A small image captioner, trained from scratch.
Model: encoder arch vit, encoder norm layernorm, decoder width 128, decoder layers 10, decoder norm rmsnorm.
Training: adamw at rate 0.00075, batches of 256.
Data: 90422 training examples, 77.3 epochs.
Rows from block 5 of the image encoder of a small image captioner, named by matrix and row number. Rows with one number belong to one neuron. Each number is 50 + 12 x the weight over its row's rms, rounded and kept within 0 to 99. All counts start at 0. After the name is the row's rms in percent of the matrix's.
After each neuron's rows are labels from the 100 images, of 14848, where the neuron reaches its highest value: "patch colour" is the nearest of a few named colours to the mean colour under the peak. Only what is clearly more common there than usual is listed. The data: photos of plants and fungi (iNaturalist).
# fc1: MLP up (encoder.blocks.5.mlp.fc1.weight, 1152x192), inputs 96-143
# fc2: MLP down (encoder.blocks.5.mlp.fc2.weight, 192x1152, transposed), outputs 96-143

fc1.230 133:22 65 46 56 31 51 40 48 19 34 31 58 60 35 32 54 65 60 63 58 57 65 34 42 58 68 53 27 51 53 56 47 46 62 50 36 50 38 56 47 44 48 38 53 32 37 60 48
fc2.230 176:45 73 65 50 50 58 48 51 32 42 68 56 52 72 53 67 52 55 57 26 44 47 30 53 43 53 33 43 40 33 38 43 55 36 52 19 52 55 30 48 60 40 46 48 50 61 46 51
patch colour: cyan

fc1.165 035:48 85 42 52 45 50 52 31 51 39 39 53 60 55 44 66 42 34 57 65 57 65 63 32 35 42 60 45 56 42 45 52 60 57 55 59 29 48 56 41 36 48 36 43 60 58 72 33
fc2.165 037:48 12 52 47 69 44 61 68 61 62 56 62 27 44 51 52 57 73 55 43 47 47 54 64 64 48 43 55 39 57 61 44 41 40 40 30 75 43 25 61 64 66 59 50 47 35 33 49
patch colour: yellow

fc1.441 119:45 79 51 65 25 50 33 74 54 58 37 40 42 35 41 54 43 39 42 55 21 63 40 42 48 37 33 60 31 39 37 48 40 53 63 46 27 47 36 48 55 32 35 67 43 36 60 45
fc2.441 164:60 55 38 59 40 58 58 19 58 60 65 34 69 47 69 55 47 28 40 64 56 43 63 19 55 32 57 43 62 52 53 40 59 50 60 69 68 38 64 69 40 65 50 52 45 58 47 51
patch colour: yellow; orange

fc1.446 110:55 67 59 72 26 33 27 58 25 45 45 48 51 42 40 60 64 49 56 61 32 66 45 35 46 58 40 56 42 52 55 49 39 73 42 60 66 31 51 49 42 45 31 55 19 32 58 55
fc2.446 126:60 66 53 53 41 34 50 54 54 49 68 46 83 62 52 58 46 42 51 32 38 65 38 56 31 53 31 74 54 32 48 54 67 52 65 28 72 55 33 57 56 50 46 63 48 92 47 38
patch colour: cyan

fc1.377 129:59 66 47 70 27 58 28 72 36 49 49 48 36 46 54 62 64 46 37 70 30 49 41 35 54 42 36 62 34 54 55 41 39 54 54 63 42 35 43 46 50 29 34 46 22 27 57 52
fc2.377 119:43 74 67 41 45 55 40 42 64 39 44 39 57 55 51 72 42 57 53 31 42 39 60 66 57 55 24 44 40 45 46 44 20 43 63 57 35 63 55 60 65 25 63 44 58 61 53 39
patch colour: white; pink

fc1.490 147:53 41 49 66 48 63 47 62 55 58 46 64 31 53 48 46 68 54 31 81 47 59 42 41 55 43 53 64 28 34 32 53 55 42 48 65 57 35 24 51 33 51 56 57 41 37 57 59
fc2.490 154:48 45 59 67 53 53 49 55 43 50 40 36 45 53 55 54 56 57 77 31 64 46 62 58 38 43 61 31 51 56 55 64 38 67 37 57 48 51 62 67 57 58 40 51 40 53 40 64
patch colour: pink

fc1.448 109:43 71 32 74 20 26 43 49 52 51 41 49 67 42 55 53 43 33 34 75 33 53 45 33 57 49 58 32 41 52 59 37 45 49 63 64 61 47 45 56 35 50 40 64 06 35 61 40
fc2.448 131:51 51 35 38 37 58 47 51 55 37 54 58 44 56 44 58 45 58 30 51 41 44 42 49 65 65 37 64 48 47 62 24 42 29 61 46 43 58 63 38 52 27 51 48 52 70 50 36
patch colour: pink

fc1.571 139:67 47 50 62 32 45 40 75 70 41 45 72 36 52 44 52 51 48 33 63 29 55 49 27 56 60 39 75 42 63 44 48 55 34 47 66 41 42 39 45 46 41 41 45 14 37 66 40
fc2.571 152:80 32 56 33 65 29 40 68 51 55 59 57 34 49 43 43 49 54 63 38 40 55 65 61 39 56 39 57 41 29 36 58 47 46 34 59 36 50 29 37 46 60 53 47 74 66 33 62
patch colour: white; pink

fc1.204 046:44 79 43 55 44 65 55 38 42 53 42 46 68 54 46 62 45 33 53 63 56 59 66 24 28 47 52 42 52 46 49 63 58 55 47 55 29 49 60 35 34 42 18 45 44 58 66 47
fc2.204 045:51 17 50 40 58 28 60 68 57 61 66 53 30 45 47 52 65 82 50 36 50 47 38 69 59 48 47 54 36 49 57 43 50 45 39 38 80 46 28 64 66 71 61 39 46 30 23 51
patch colour: yellow

fc1.395 140:64 46 54 62 29 40 47 58 58 35 24 53 32 49 35 57 57 53 46 71 46 65 48 30 64 62 54 69 44 44 51 52 37 53 45 64 58 27 43 60 55 44 36 53 19 33 79 42
fc2.395 168:44 59 51 42 51 44 53 38 50 40 57 74 49 56 49 54 40 47 36 60 44 45 35 29 40 54 53 55 35 44 45 32 36 35 39 58 39 37 34 51 43 31 48 47 55 64 69 53
patch colour: cyan

fc1.267 125:37 62 60 69 26 46 54 53 58 47 25 46 66 43 50 54 29 35 48 67 36 57 42 22 59 48 54 58 37 48 44 51 48 56 68 68 55 45 42 57 48 46 51 53 11 35 96 46
fc2.267 169:39 54 31 44 51 34 43 33 23 47 63 53 48 32 39 42 53 50 53 71 61 58 48 63 48 56 66 45 62 71 70 34 38 71 32 42 58 38 79 49 44 47 44 51 61 56 43 57
patch colour: pink

fc1.389 132:39 82 57 64 22 49 45 43 18 49 45 49 68 42 49 55 45 26 55 80 44 61 20 30 49 46 55 40 50 58 47 45 56 59 69 50 68 36 47 49 46 48 38 49 30 33 71 55
fc2.389 109:56 64 46 37 70 56 51 20 43 57 69 49 50 46 49 49 38 42 57 47 62 39 40 64 45 45 53 38 58 49 45 42 42 50 40 20 48 59 52 45 59 56 39 54 71 59 36 68
patch colour: cyan

fc1.456 117:42 61 73 53 42 50 45 62 33 63 43 44 67 42 48 52 45 33 63 65 32 57 27 49 48 36 39 33 37 59 35 60 52 48 86 48 39 60 35 54 41 55 34 35 47 28 75 59
fc2.456 102:28 47 56 29 59 66 48 60 82 59 38 64 24 44 45 39 46 61 44 69 30 52 45 35 58 51 39 70 31 47 38 64 42 42 49 50 10 35 42 39 59 36 39 50 53 42 52 70
patch colour: black

fc1.625 121:32 62 62 52 43 58 54 55 60 52 46 53 51 46 36 40 38 50 34 75 27 62 26 49 58 57 50 58 42 37 36 68 50 41 82 49 41 50 27 48 61 38 49 49 42 38 74 45
fc2.625 119:61 39 32 56 47 66 53 56 40 60 64 46 49 44 56 34 59 42 38 52 72 56 32 33 52 33 59 68 65 48 30 50 80 47 45 37 69 38 47 45 42 59 49 59 57 48 42 55
patch colour: green

fc1.720 114:19 78 39 76 22 39 48 47 50 56 44 45 49 44 56 60 57 44 33 65 27 56 39 30 54 38 52 28 38 48 53 47 48 44 63 50 51 49 39 55 36 39 47 61 20 27 50 46
fc2.720 096:55 50 60 44 45 60 48 71 55 47 57 53 56 65 52 62 51 62 35 37 34 44 44 59 51 60 18 66 33 36 41 36 46 29 71 51 42 58 37 53 56 22 62 44 57 75 49 37
patch colour: pink

fc1.168 136:64 47 48 62 38 39 42 72 39 30 46 65 36 57 31 52 63 58 40 59 43 66 53 47 57 68 51 64 52 37 51 47 53 46 48 49 55 36 42 45 47 40 32 58 21 39 50 39
fc2.168 163:62 48 54 42 46 41 48 59 48 35 44 71 31 60 35 60 51 53 49 49 35 61 56 44 43 67 43 53 37 21 46 47 32 45 53 58 28 49 28 58 50 38 51 49 51 60 51 43
patch colour: pink; white

fc1.258 126:45 51 50 53 33 49 60 58 57 47 54 65 49 58 45 58 53 59 31 75 38 59 36 46 74 52 44 53 35 44 39 41 55 26 79 52 67 46 28 49 43 28 54 50 38 43 68 38
fc2.258 177:33 46 46 63 42 61 52 62 56 39 50 44 39 65 54 61 70 71 43 51 54 53 18 48 59 56 53 28 51 41 57 45 43 42 47 43 41 58 54 58 65 49 37 55 35 46 53 40
patch colour: pink

fc1.44 172:68 47 40 62 36 55 28 63 40 42 50 56 40 29 39 43 54 38 61 54 31 62 44 33 44 54 45 28 50 57 62 48 44 69 44 46 39 40 48 51 58 60 36 56 38 17 50 63
fc2.44 281:54 40 41 54 66 24 48 72 49 64 49 59 35 45 48 33 47 46 57 57 63 50 69 61 38 42 64 50 46 46 47 54 45 56 11 48 30 44 48 29 38 58 27 51 50 45 51 63
patch colour: green

fc1.414 051:58 81 51 52 50 53 51 34 47 45 35 47 69 56 53 58 48 38 42 65 52 58 63 23 49 46 44 43 62 50 40 64 56 54 53 62 25 59 55 48 32 57 23 51 50 50 57 47
fc2.414 059:50 13 43 42 54 38 51 76 52 51 61 47 36 47 53 49 57 81 55 37 61 52 40 89 61 52 49 51 37 47 60 41 60 42 38 30 82 43 28 53 67 68 60 40 50 44 27 55
patch colour: yellow

fc1.665 139:79 33 45 51 42 56 25 61 72 43 52 60 40 50 38 31 72 48 42 69 48 60 55 40 48 57 41 64 51 70 43 51 57 44 50 78 40 45 41 24 60 59 53 32 47 33 65 63
fc2.665 155:70 50 42 58 33 39 38 68 48 37 54 43 21 49 49 56 67 62 49 58 51 68 40 44 50 62 49 50 76 54 62 54 40 53 30 46 45 46 56 35 77 57 36 68 35 36 62 27
patch colour: grey

fc1.609 129:39 62 73 49 44 56 40 60 33 63 49 45 68 47 55 48 46 40 64 59 35 55 21 46 49 37 37 33 39 63 35 59 55 43 84 45 45 59 37 48 49 49 37 35 47 32 73 60
fc2.609 115:28 52 53 28 59 54 52 62 81 51 38 65 30 46 43 41 42 62 40 68 33 54 40 45 56 57 40 60 35 50 41 59 39 40 49 48 07 35 43 34 68 28 55 53 57 51 65 56
patch colour: black

fc1.516 140:51 45 60 64 33 50 55 50 45 42 27 61 55 39 44 46 52 63 51 62 51 73 30 32 49 57 61 32 51 36 40 63 62 57 66 35 60 29 31 50 54 56 46 67 38 38 61 41
fc2.516 220:48 63 57 20 61 53 57 35 49 38 42 76 47 56 34 51 34 57 47 55 52 44 44 34 63 65 61 32 44 27 43 44 27 34 60 56 44 50 42 52 58 36 52 32 62 58 66 47
patch colour: black

fc1.158 140:36 37 75 44 48 57 61 60 47 43 34 63 57 53 28 48 41 59 64 70 41 57 26 63 75 64 57 36 29 47 43 66 43 39 79 51 64 51 32 55 57 47 43 35 48 38 71 51
fc2.158 201:34 61 41 37 48 51 52 38 29 44 44 50 40 38 48 57 53 57 60 51 64 54 54 67 37 56 46 43 55 44 62 44 47 63 44 37 57 26 66 62 42 54 55 47 66 64 25 51
patch colour: black

fc1.311 055:52 82 47 49 45 49 44 30 57 48 41 45 62 60 53 51 54 21 41 52 48 58 61 28 46 51 48 45 55 43 49 65 51 50 58 57 15 60 63 52 46 41 23 58 56 42 56 49
fc2.311 071:45 07 48 42 53 43 57 69 56 58 62 55 28 48 51 53 56 77 49 31 64 54 39 87 62 51 50 58 34 48 57 36 56 43 42 21 73 44 40 57 65 62 60 42 49 39 29 57
patch colour: green

fc1.523 120:40 58 65 63 26 52 53 53 60 48 32 54 54 49 41 57 40 47 36 65 15 52 34 27 61 52 43 69 19 43 39 47 44 49 76 56 46 49 38 58 44 24 50 38 23 24 76 43
fc2.523 123:49 43 50 39 70 47 63 32 32 57 51 60 36 47 45 41 52 48 71 55 74 48 63 54 57 49 69 49 43 42 48 57 45 59 28 68 50 50 53 46 36 47 76 48 65 55 31 65
patch colour: white; pink

fc1.316 125:40 49 35 75 37 23 41 44 52 63 60 44 70 49 53 52 56 53 42 62 31 50 47 56 51 45 59 37 45 57 62 31 48 61 57 66 65 47 45 53 29 63 47 56 24 43 41 57
fc2.316 145:40 44 44 23 40 63 56 46 50 40 35 63 34 48 36 45 63 62 29 59 73 58 25 29 74 60 44 57 47 21 39 46 58 32 60 32 51 37 51 54 60 35 68 52 60 29 47 44
patch colour: pink

fc1.766 132:64 47 45 64 33 46 43 72 66 36 41 69 35 54 43 53 54 53 30 63 30 57 46 32 56 61 40 74 40 61 47 47 56 35 45 60 45 41 36 47 40 38 42 51 13 39 61 35
fc2.766 143:72 34 54 45 66 27 45 63 58 61 57 55 34 52 47 45 55 56 61 35 40 55 68 59 35 55 40 45 46 19 40 60 51 50 35 57 36 56 36 44 46 63 58 55 69 64 24 53
patch colour: white; pink

fc1.67 042:47 71 41 62 45 81 42 37 72 51 37 50 46 60 57 50 56 45 44 70 49 57 75 37 40 45 42 36 58 47 48 81 64 58 53 47 01 40 52 44 44 51 42 53 52 54 63 44
fc2.67 039:45 26 57 41 63 37 47 65 49 52 48 66 75 56 51 54 38 69 62 48 54 54 53 67 59 62 43 66 44 42 54 40 56 34 39 50 82 49 49 48 77 62 34 57 40 61 42 52
patch colour: green

fc1.615 140:57 54 53 67 28 51 29 75 66 47 47 56 26 53 54 57 56 48 30 72 21 56 30 29 52 48 30 62 34 56 45 40 63 36 59 64 42 48 41 47 42 45 39 48 14 37 58 44
fc2.615 172:66 35 72 34 62 52 33 61 48 52 68 59 46 51 38 52 48 56 65 30 32 46 56 73 29 55 21 43 30 49 26 51 46 47 52 45 40 54 28 40 47 50 49 40 73 49 30 70
patch colour: white; pink

fc1.721 059:42 83 44 55 42 59 45 38 52 44 38 61 54 52 54 61 34 25 44 60 51 52 58 20 25 48 61 43 55 51 51 55 58 43 58 57 21 50 53 41 39 59 31 54 53 53 57 46
fc2.721 068:42 10 48 40 56 38 57 76 52 52 60 50 28 47 51 52 55 76 50 26 60 50 43 78 58 51 47 46 44 49 58 47 54 39 44 29 76 49 40 58 55 63 71 45 43 28 29 58
patch colour: green

fc1.752 116:50 53 50 57 35 51 51 57 62 43 28 47 49 53 39 56 42 44 36 73 34 47 49 35 75 55 47 51 27 59 54 32 31 34 56 71 35 50 50 55 40 34 44 34 28 33 76 46
fc2.752 132:33 44 56 51 68 37 60 51 37 72 76 40 75 34 60 34 23 36 58 45 52 50 53 78 34 33 59 47 43 55 41 52 53 66 44 43 43 57 35 53 40 60 63 58 60 59 51 61
patch colour: white; pink

fc1.364 051:48 78 38 55 52 57 53 42 52 43 41 47 58 58 47 62 39 39 51 71 56 50 58 22 35 57 45 44 62 48 47 59 66 52 49 49 17 47 61 37 40 43 23 52 52 54 64 41
fc2.364 052:52 10 57 40 54 30 54 69 59 53 51 58 47 47 50 51 58 69 57 30 43 51 42 75 64 51 45 54 40 56 61 42 59 45 35 38 74 45 36 64 65 77 67 44 41 33 26 54
patch colour: yellow

fc1.662 139:68 46 60 62 31 39 26 63 26 39 59 60 39 51 28 58 74 68 55 50 26 63 44 50 51 66 35 58 55 37 48 50 46 54 50 44 62 35 34 45 58 46 22 49 24 35 41 46
fc2.662 174:54 34 70 52 60 42 61 51 43 46 46 65 52 59 45 52 46 56 69 43 46 59 68 46 38 59 60 56 40 17 43 72 50 60 51 59 69 44 30 66 49 56 53 41 52 70 48 59
patch colour: grey

fc1.746 137:61 49 47 66 26 60 34 54 33 43 44 59 34 54 44 64 70 49 40 75 36 47 37 41 53 49 38 55 41 51 55 43 35 50 48 60 46 32 45 60 38 33 28 44 29 25 50 53
fc2.746 152:58 73 59 61 35 45 30 47 46 57 61 26 57 48 60 68 45 31 56 45 25 49 62 56 36 34 19 34 43 58 61 34 37 63 64 58 53 59 70 63 48 50 43 51 47 46 56 51
patch colour: white

fc1.123 056:70 60 46 57 50 67 50 47 86 41 45 51 52 59 56 45 59 39 28 50 50 39 78 38 32 52 51 66 45 59 41 70 52 42 60 74 19 46 50 41 43 44 47 53 55 47 46 43
fc2.123 056:54 14 45 48 56 37 50 73 49 53 55 46 33 47 48 49 54 69 57 50 64 52 45 89 58 52 41 55 36 38 51 31 48 44 27 34 77 43 42 58 56 73 58 43 52 41 33 54
patch colour: grey

fc1.39 134:23 94 38 73 39 36 48 41 46 61 30 38 66 37 53 56 39 44 57 65 51 49 50 37 67 33 58 26 43 35 61 31 34 67 55 75 50 43 53 60 41 50 49 59 33 45 58 55
fc2.39 226:55 54 32 42 54 24 40 48 46 41 58 44 38 46 47 53 57 61 49 36 59 54 60 53 56 58 52 59 68 53 77 33 43 63 16 39 40 54 76 38 58 46 43 53 57 75 35 36
patch colour: white; pink

fc1.741 134:60 40 56 61 40 40 48 58 45 52 46 52 42 36 48 36 63 61 48 62 44 65 37 36 42 54 49 32 61 58 42 64 62 58 62 42 58 47 24 23 51 59 26 62 38 35 63 50
fc2.741 143:63 44 48 34 55 37 47 45 51 35 64 62 24 55 36 52 40 48 44 59 41 47 80 61 47 73 48 42 53 49 66 42 31 42 32 74 39 60 70 45 51 37 44 40 59 67 46 40
patch colour: black

fc1.333 042:64 80 54 59 45 64 47 42 50 47 37 51 62 52 53 56 40 30 47 62 43 49 60 33 36 59 51 39 53 48 55 67 58 57 48 64 37 63 63 43 29 44 42 54 57 58 62 49
fc2.333 034:40 15 51 42 55 49 55 69 60 61 56 57 50 50 45 54 47 74 51 46 62 54 54 72 60 49 45 57 34 51 61 24 54 37 39 43 76 41 27 58 68 73 34 48 50 55 36 63
patch colour: yellow

fc1.642 041:52 79 51 50 47 75 39 41 57 49 48 59 53 45 55 53 46 35 38 60 45 63 65 30 37 46 56 49 66 59 59 62 57 45 62 62 13 50 56 61 38 29 50 51 53 47 49 42
fc2.642 040:48 17 47 45 50 60 58 63 59 51 64 52 57 54 49 49 45 60 59 47 57 45 68 70 58 52 55 56 25 45 48 31 63 35 33 53 76 43 45 55 81 77 26 54 57 57 55 56
patch colour: yellow

fc1.628 141:43 48 48 68 48 49 55 51 64 64 32 51 48 27 37 36 49 40 57 68 50 65 58 15 60 41 67 41 32 42 44 66 41 71 51 73 33 43 43 53 38 56 57 56 40 31 60 67
fc2.628 218:25 58 50 58 46 54 54 35 45 41 55 50 44 67 57 65 62 82 47 33 59 51 61 55 49 55 51 25 50 32 57 42 39 44 53 29 52 52 57 57 54 41 65 55 44 79 31 40
patch colour: black

fc1.109 034:61 83 40 58 47 53 48 38 49 54 49 57 59 46 38 63 43 34 42 68 45 57 69 30 51 57 38 45 50 47 55 64 49 45 59 59 17 68 64 45 32 46 40 50 57 51 59 39
fc2.109 032:49 26 56 43 53 63 48 59 48 57 57 49 67 53 44 55 47 60 62 68 69 53 65 59 53 64 59 56 34 35 45 28 55 36 39 67 80 51 53 64 67 61 24 54 46 66 49 58
patch colour: yellow

fc1.508 120:53 51 67 54 42 60 39 62 22 60 52 45 64 43 46 51 52 33 62 61 31 60 29 58 44 42 41 46 40 63 39 59 53 56 80 50 48 52 37 56 42 51 27 36 46 28 65 62
fc2.508 089:16 65 53 31 66 59 57 31 76 57 33 67 40 44 41 38 37 54 55 64 47 47 48 46 57 52 49 48 35 53 46 56 40 46 43 38 11 38 64 38 53 38 46 50 59 51 51 66
patch colour: black

fc1.59 125:39 67 59 65 20 44 46 47 17 34 42 51 47 51 44 59 44 34 50 81 28 57 41 37 48 63 46 51 54 56 56 50 43 51 56 45 68 43 46 49 49 38 22 51 22 29 64 37
fc2.59 084:67 36 52 52 57 43 43 54 66 58 84 46 47 56 66 58 62 50 47 32 38 38 64 77 36 39 34 44 46 62 60 40 42 47 27 51 57 60 63 47 67 52 60 57 57 74 11 62
patch colour: cyan

fc1.378 080:35 47 64 66 44 42 49 64 52 45 32 54 53 40 36 44 60 50 37 46 43 68 35 44 63 59 49 44 43 42 43 64 48 49 79 61 39 37 33 60 43 41 49 54 33 29 64 43
fc2.378 078:52 66 38 51 47 51 57 28 39 47 51 40 49 51 55 48 42 55 50 81 65 51 51 32 51 49 59 52 76 55 62 35 55 54 37 70 73 42 69 43 42 48 04 55 49 66 68 42
patch colour: red

fc1.501 129:40 61 73 51 43 63 42 56 34 64 52 40 64 49 53 48 48 41 58 56 33 51 20 43 52 35 41 35 41 63 32 59 57 48 83 49 50 60 40 48 53 47 34 36 50 33 67 63
fc2.501 123:26 62 47 31 54 44 53 58 78 48 37 66 37 45 39 43 37 57 40 76 45 61 36 49 47 58 44 59 38 49 41 51 40 44 43 44 11 33 45 34 60 36 51 52 58 56 68 57
patch colour: black

fc1.551 117:56 51 53 74 27 51 37 84 66 50 47 58 44 55 51 59 52 48 31 62 17 55 47 45 50 53 27 67 26 56 40 39 57 35 57 64 42 48 38 49 38 43 43 55 09 38 58 40
fc2.551 117:55 37 57 29 62 45 34 51 47 48 77 62 41 52 40 51 56 57 56 40 45 50 62 63 39 58 36 51 43 34 33 51 48 36 38 39 38 47 35 33 37 35 65 45 81 65 20 63
patch colour: pink; white

fc1.524 166:50 36 65 59 40 39 59 48 51 51 37 54 51 34 45 40 44 63 57 69 41 74 25 26 44 52 57 30 57 39 40 66 53 64 82 37 59 26 20 58 55 57 46 62 42 38 54 52
fc2.524 329:59 37 50 25 67 48 64 41 70 43 49 70 46 54 38 41 37 53 34 67 59 45 58 48 68 64 69 36 47 43 43 47 32 25 61 70 41 61 40 45 56 49 61 36 66 58 70 44
patch colour: black

fc1.651 117:35 73 42 76 23 31 49 55 51 60 45 47 61 45 52 49 46 39 36 74 35 64 32 41 54 41 55 49 48 53 53 41 51 45 69 46 56 52 28 47 37 46 37 64 24 33 66 41
fc2.651 138:65 34 41 49 39 66 33 70 52 41 69 48 38 59 61 72 74 66 35 38 34 43 48 56 52 58 15 70 52 53 61 22 53 43 54 44 47 51 54 44 59 25 57 51 49 72 29 36
patch colour: pink

fc1.50 108:41 59 66 52 37 62 42 64 36 51 25 60 60 34 43 41 41 51 49 61 40 73 25 38 44 52 45 61 16 41 26 48 52 61 70 55 45 37 28 50 44 38 55 57 44 21 71 57
fc2.50 100:51 39 56 46 66 58 64 53 56 63 62 48 44 65 71 56 43 55 48 35 59 25 62 53 61 43 53 42 52 48 54 48 54 44 30 60 44 57 60 51 41 43 66 44 51 78 22 52
patch colour: green; black

fc1.463 082:40 50 58 65 37 35 51 70 55 46 30 58 47 41 41 43 52 56 42 46 42 68 30 50 60 53 48 37 37 40 41 67 48 50 74 59 38 35 32 62 41 41 48 52 32 31 63 43
fc2.463 072:48 61 32 49 44 56 54 31 38 44 50 41 44 50 60 47 45 57 47 85 65 48 53 27 56 50 62 52 73 60 61 39 55 52 39 79 71 47 72 48 39 50 09 56 48 57 73 47
patch colour: red

fc1.90 127:47 55 75 51 44 66 43 60 37 63 50 37 63 49 52 49 53 41 58 58 32 51 22 44 56 35 39 34 38 60 26 63 59 45 87 47 41 62 42 52 51 48 36 33 50 33 65 64
fc2.90 120:28 56 53 35 58 46 52 57 81 54 38 64 40 43 46 42 34 56 43 75 41 57 33 45 45 59 43 59 39 52 46 52 43 44 44 44 12 36 42 32 64 40 48 54 58 59 69 56
patch colour: black

fc1.137 123:45 79 41 61 20 35 43 43 34 41 39 48 48 35 44 55 54 38 50 86 44 60 31 28 53 54 55 51 49 46 59 38 33 61 47 55 61 34 49 55 54 37 33 61 24 36 73 46
fc2.137 131:46 65 39 60 44 31 40 49 53 50 75 49 58 63 61 67 48 46 36 63 35 44 26 59 48 46 49 44 46 58 68 13 32 45 60 52 50 50 49 53 50 40 45 50 49 70 62 49
patch colour: cyan

fc1.738 151:29 72 48 70 19 47 45 59 58 59 41 47 70 43 58 61 48 30 37 58 16 55 29 26 51 36 39 53 38 47 47 46 51 43 78 46 48 47 33 53 58 42 46 60 26 35 71 46
fc2.738 248:54 49 59 42 52 59 44 65 55 45 54 44 56 63 52 64 44 58 49 30 28 32 57 54 56 56 25 56 44 67 57 36 39 41 59 51 42 70 56 54 61 26 45 23 49 79 59 43
patch colour: red

fc1.28 131:34 73 45 74 20 59 33 53 55 56 49 45 24 48 62 62 65 51 35 70 25 51 26 30 51 31 35 44 34 48 48 44 55 50 64 59 46 37 44 58 41 48 59 54 22 34 43 53
fc2.28 152:79 55 66 26 55 44 33 67 47 58 55 49 48 39 42 47 43 37 55 59 36 61 45 64 38 46 18 67 42 57 36 39 41 45 77 54 41 50 46 50 63 39 44 35 79 44 58 56
patch colour: pink; white

fc1.221 131:41 74 52 62 27 45 49 44 60 40 25 50 55 43 47 56 36 37 46 61 36 58 41 05 62 49 49 57 47 52 52 44 42 55 61 67 54 34 47 60 56 42 52 48 15 37 92 47
fc2.221 156:39 59 42 39 49 34 40 39 29 48 61 60 40 38 42 44 49 44 50 81 54 55 42 53 43 54 63 40 53 67 65 36 28 56 38 49 51 30 70 51 55 45 48 47 64 61 55 60
patch colour: cyan; white

fc1.509 052:51 77 52 56 45 56 46 29 59 53 43 51 57 57 52 59 52 37 43 60 48 59 55 19 42 55 46 50 50 48 52 59 62 49 55 55 12 50 60 48 35 50 24 63 56 41 59 45
fc2.509 062:48 10 47 47 57 41 56 75 56 49 59 48 36 46 44 51 54 79 54 31 66 52 40 83 55 56 48 57 41 44 51 33 56 40 41 31 79 51 35 51 66 66 63 41 46 37 26 54
patch colour: green

fc1.687 044:59 76 51 59 45 69 51 34 34 40 49 55 75 53 53 53 37 29 49 71 64 54 49 27 40 58 55 38 56 49 54 50 60 49 50 62 30 49 63 45 36 63 32 51 52 57 68 39
fc2.687 052:52 14 46 43 60 38 63 73 56 54 55 56 23 54 45 50 65 67 50 33 50 43 34 71 65 53 53 50 43 53 61 46 53 47 47 30 77 47 40 60 61 59 65 44 47 28 31 59
patch colour: yellow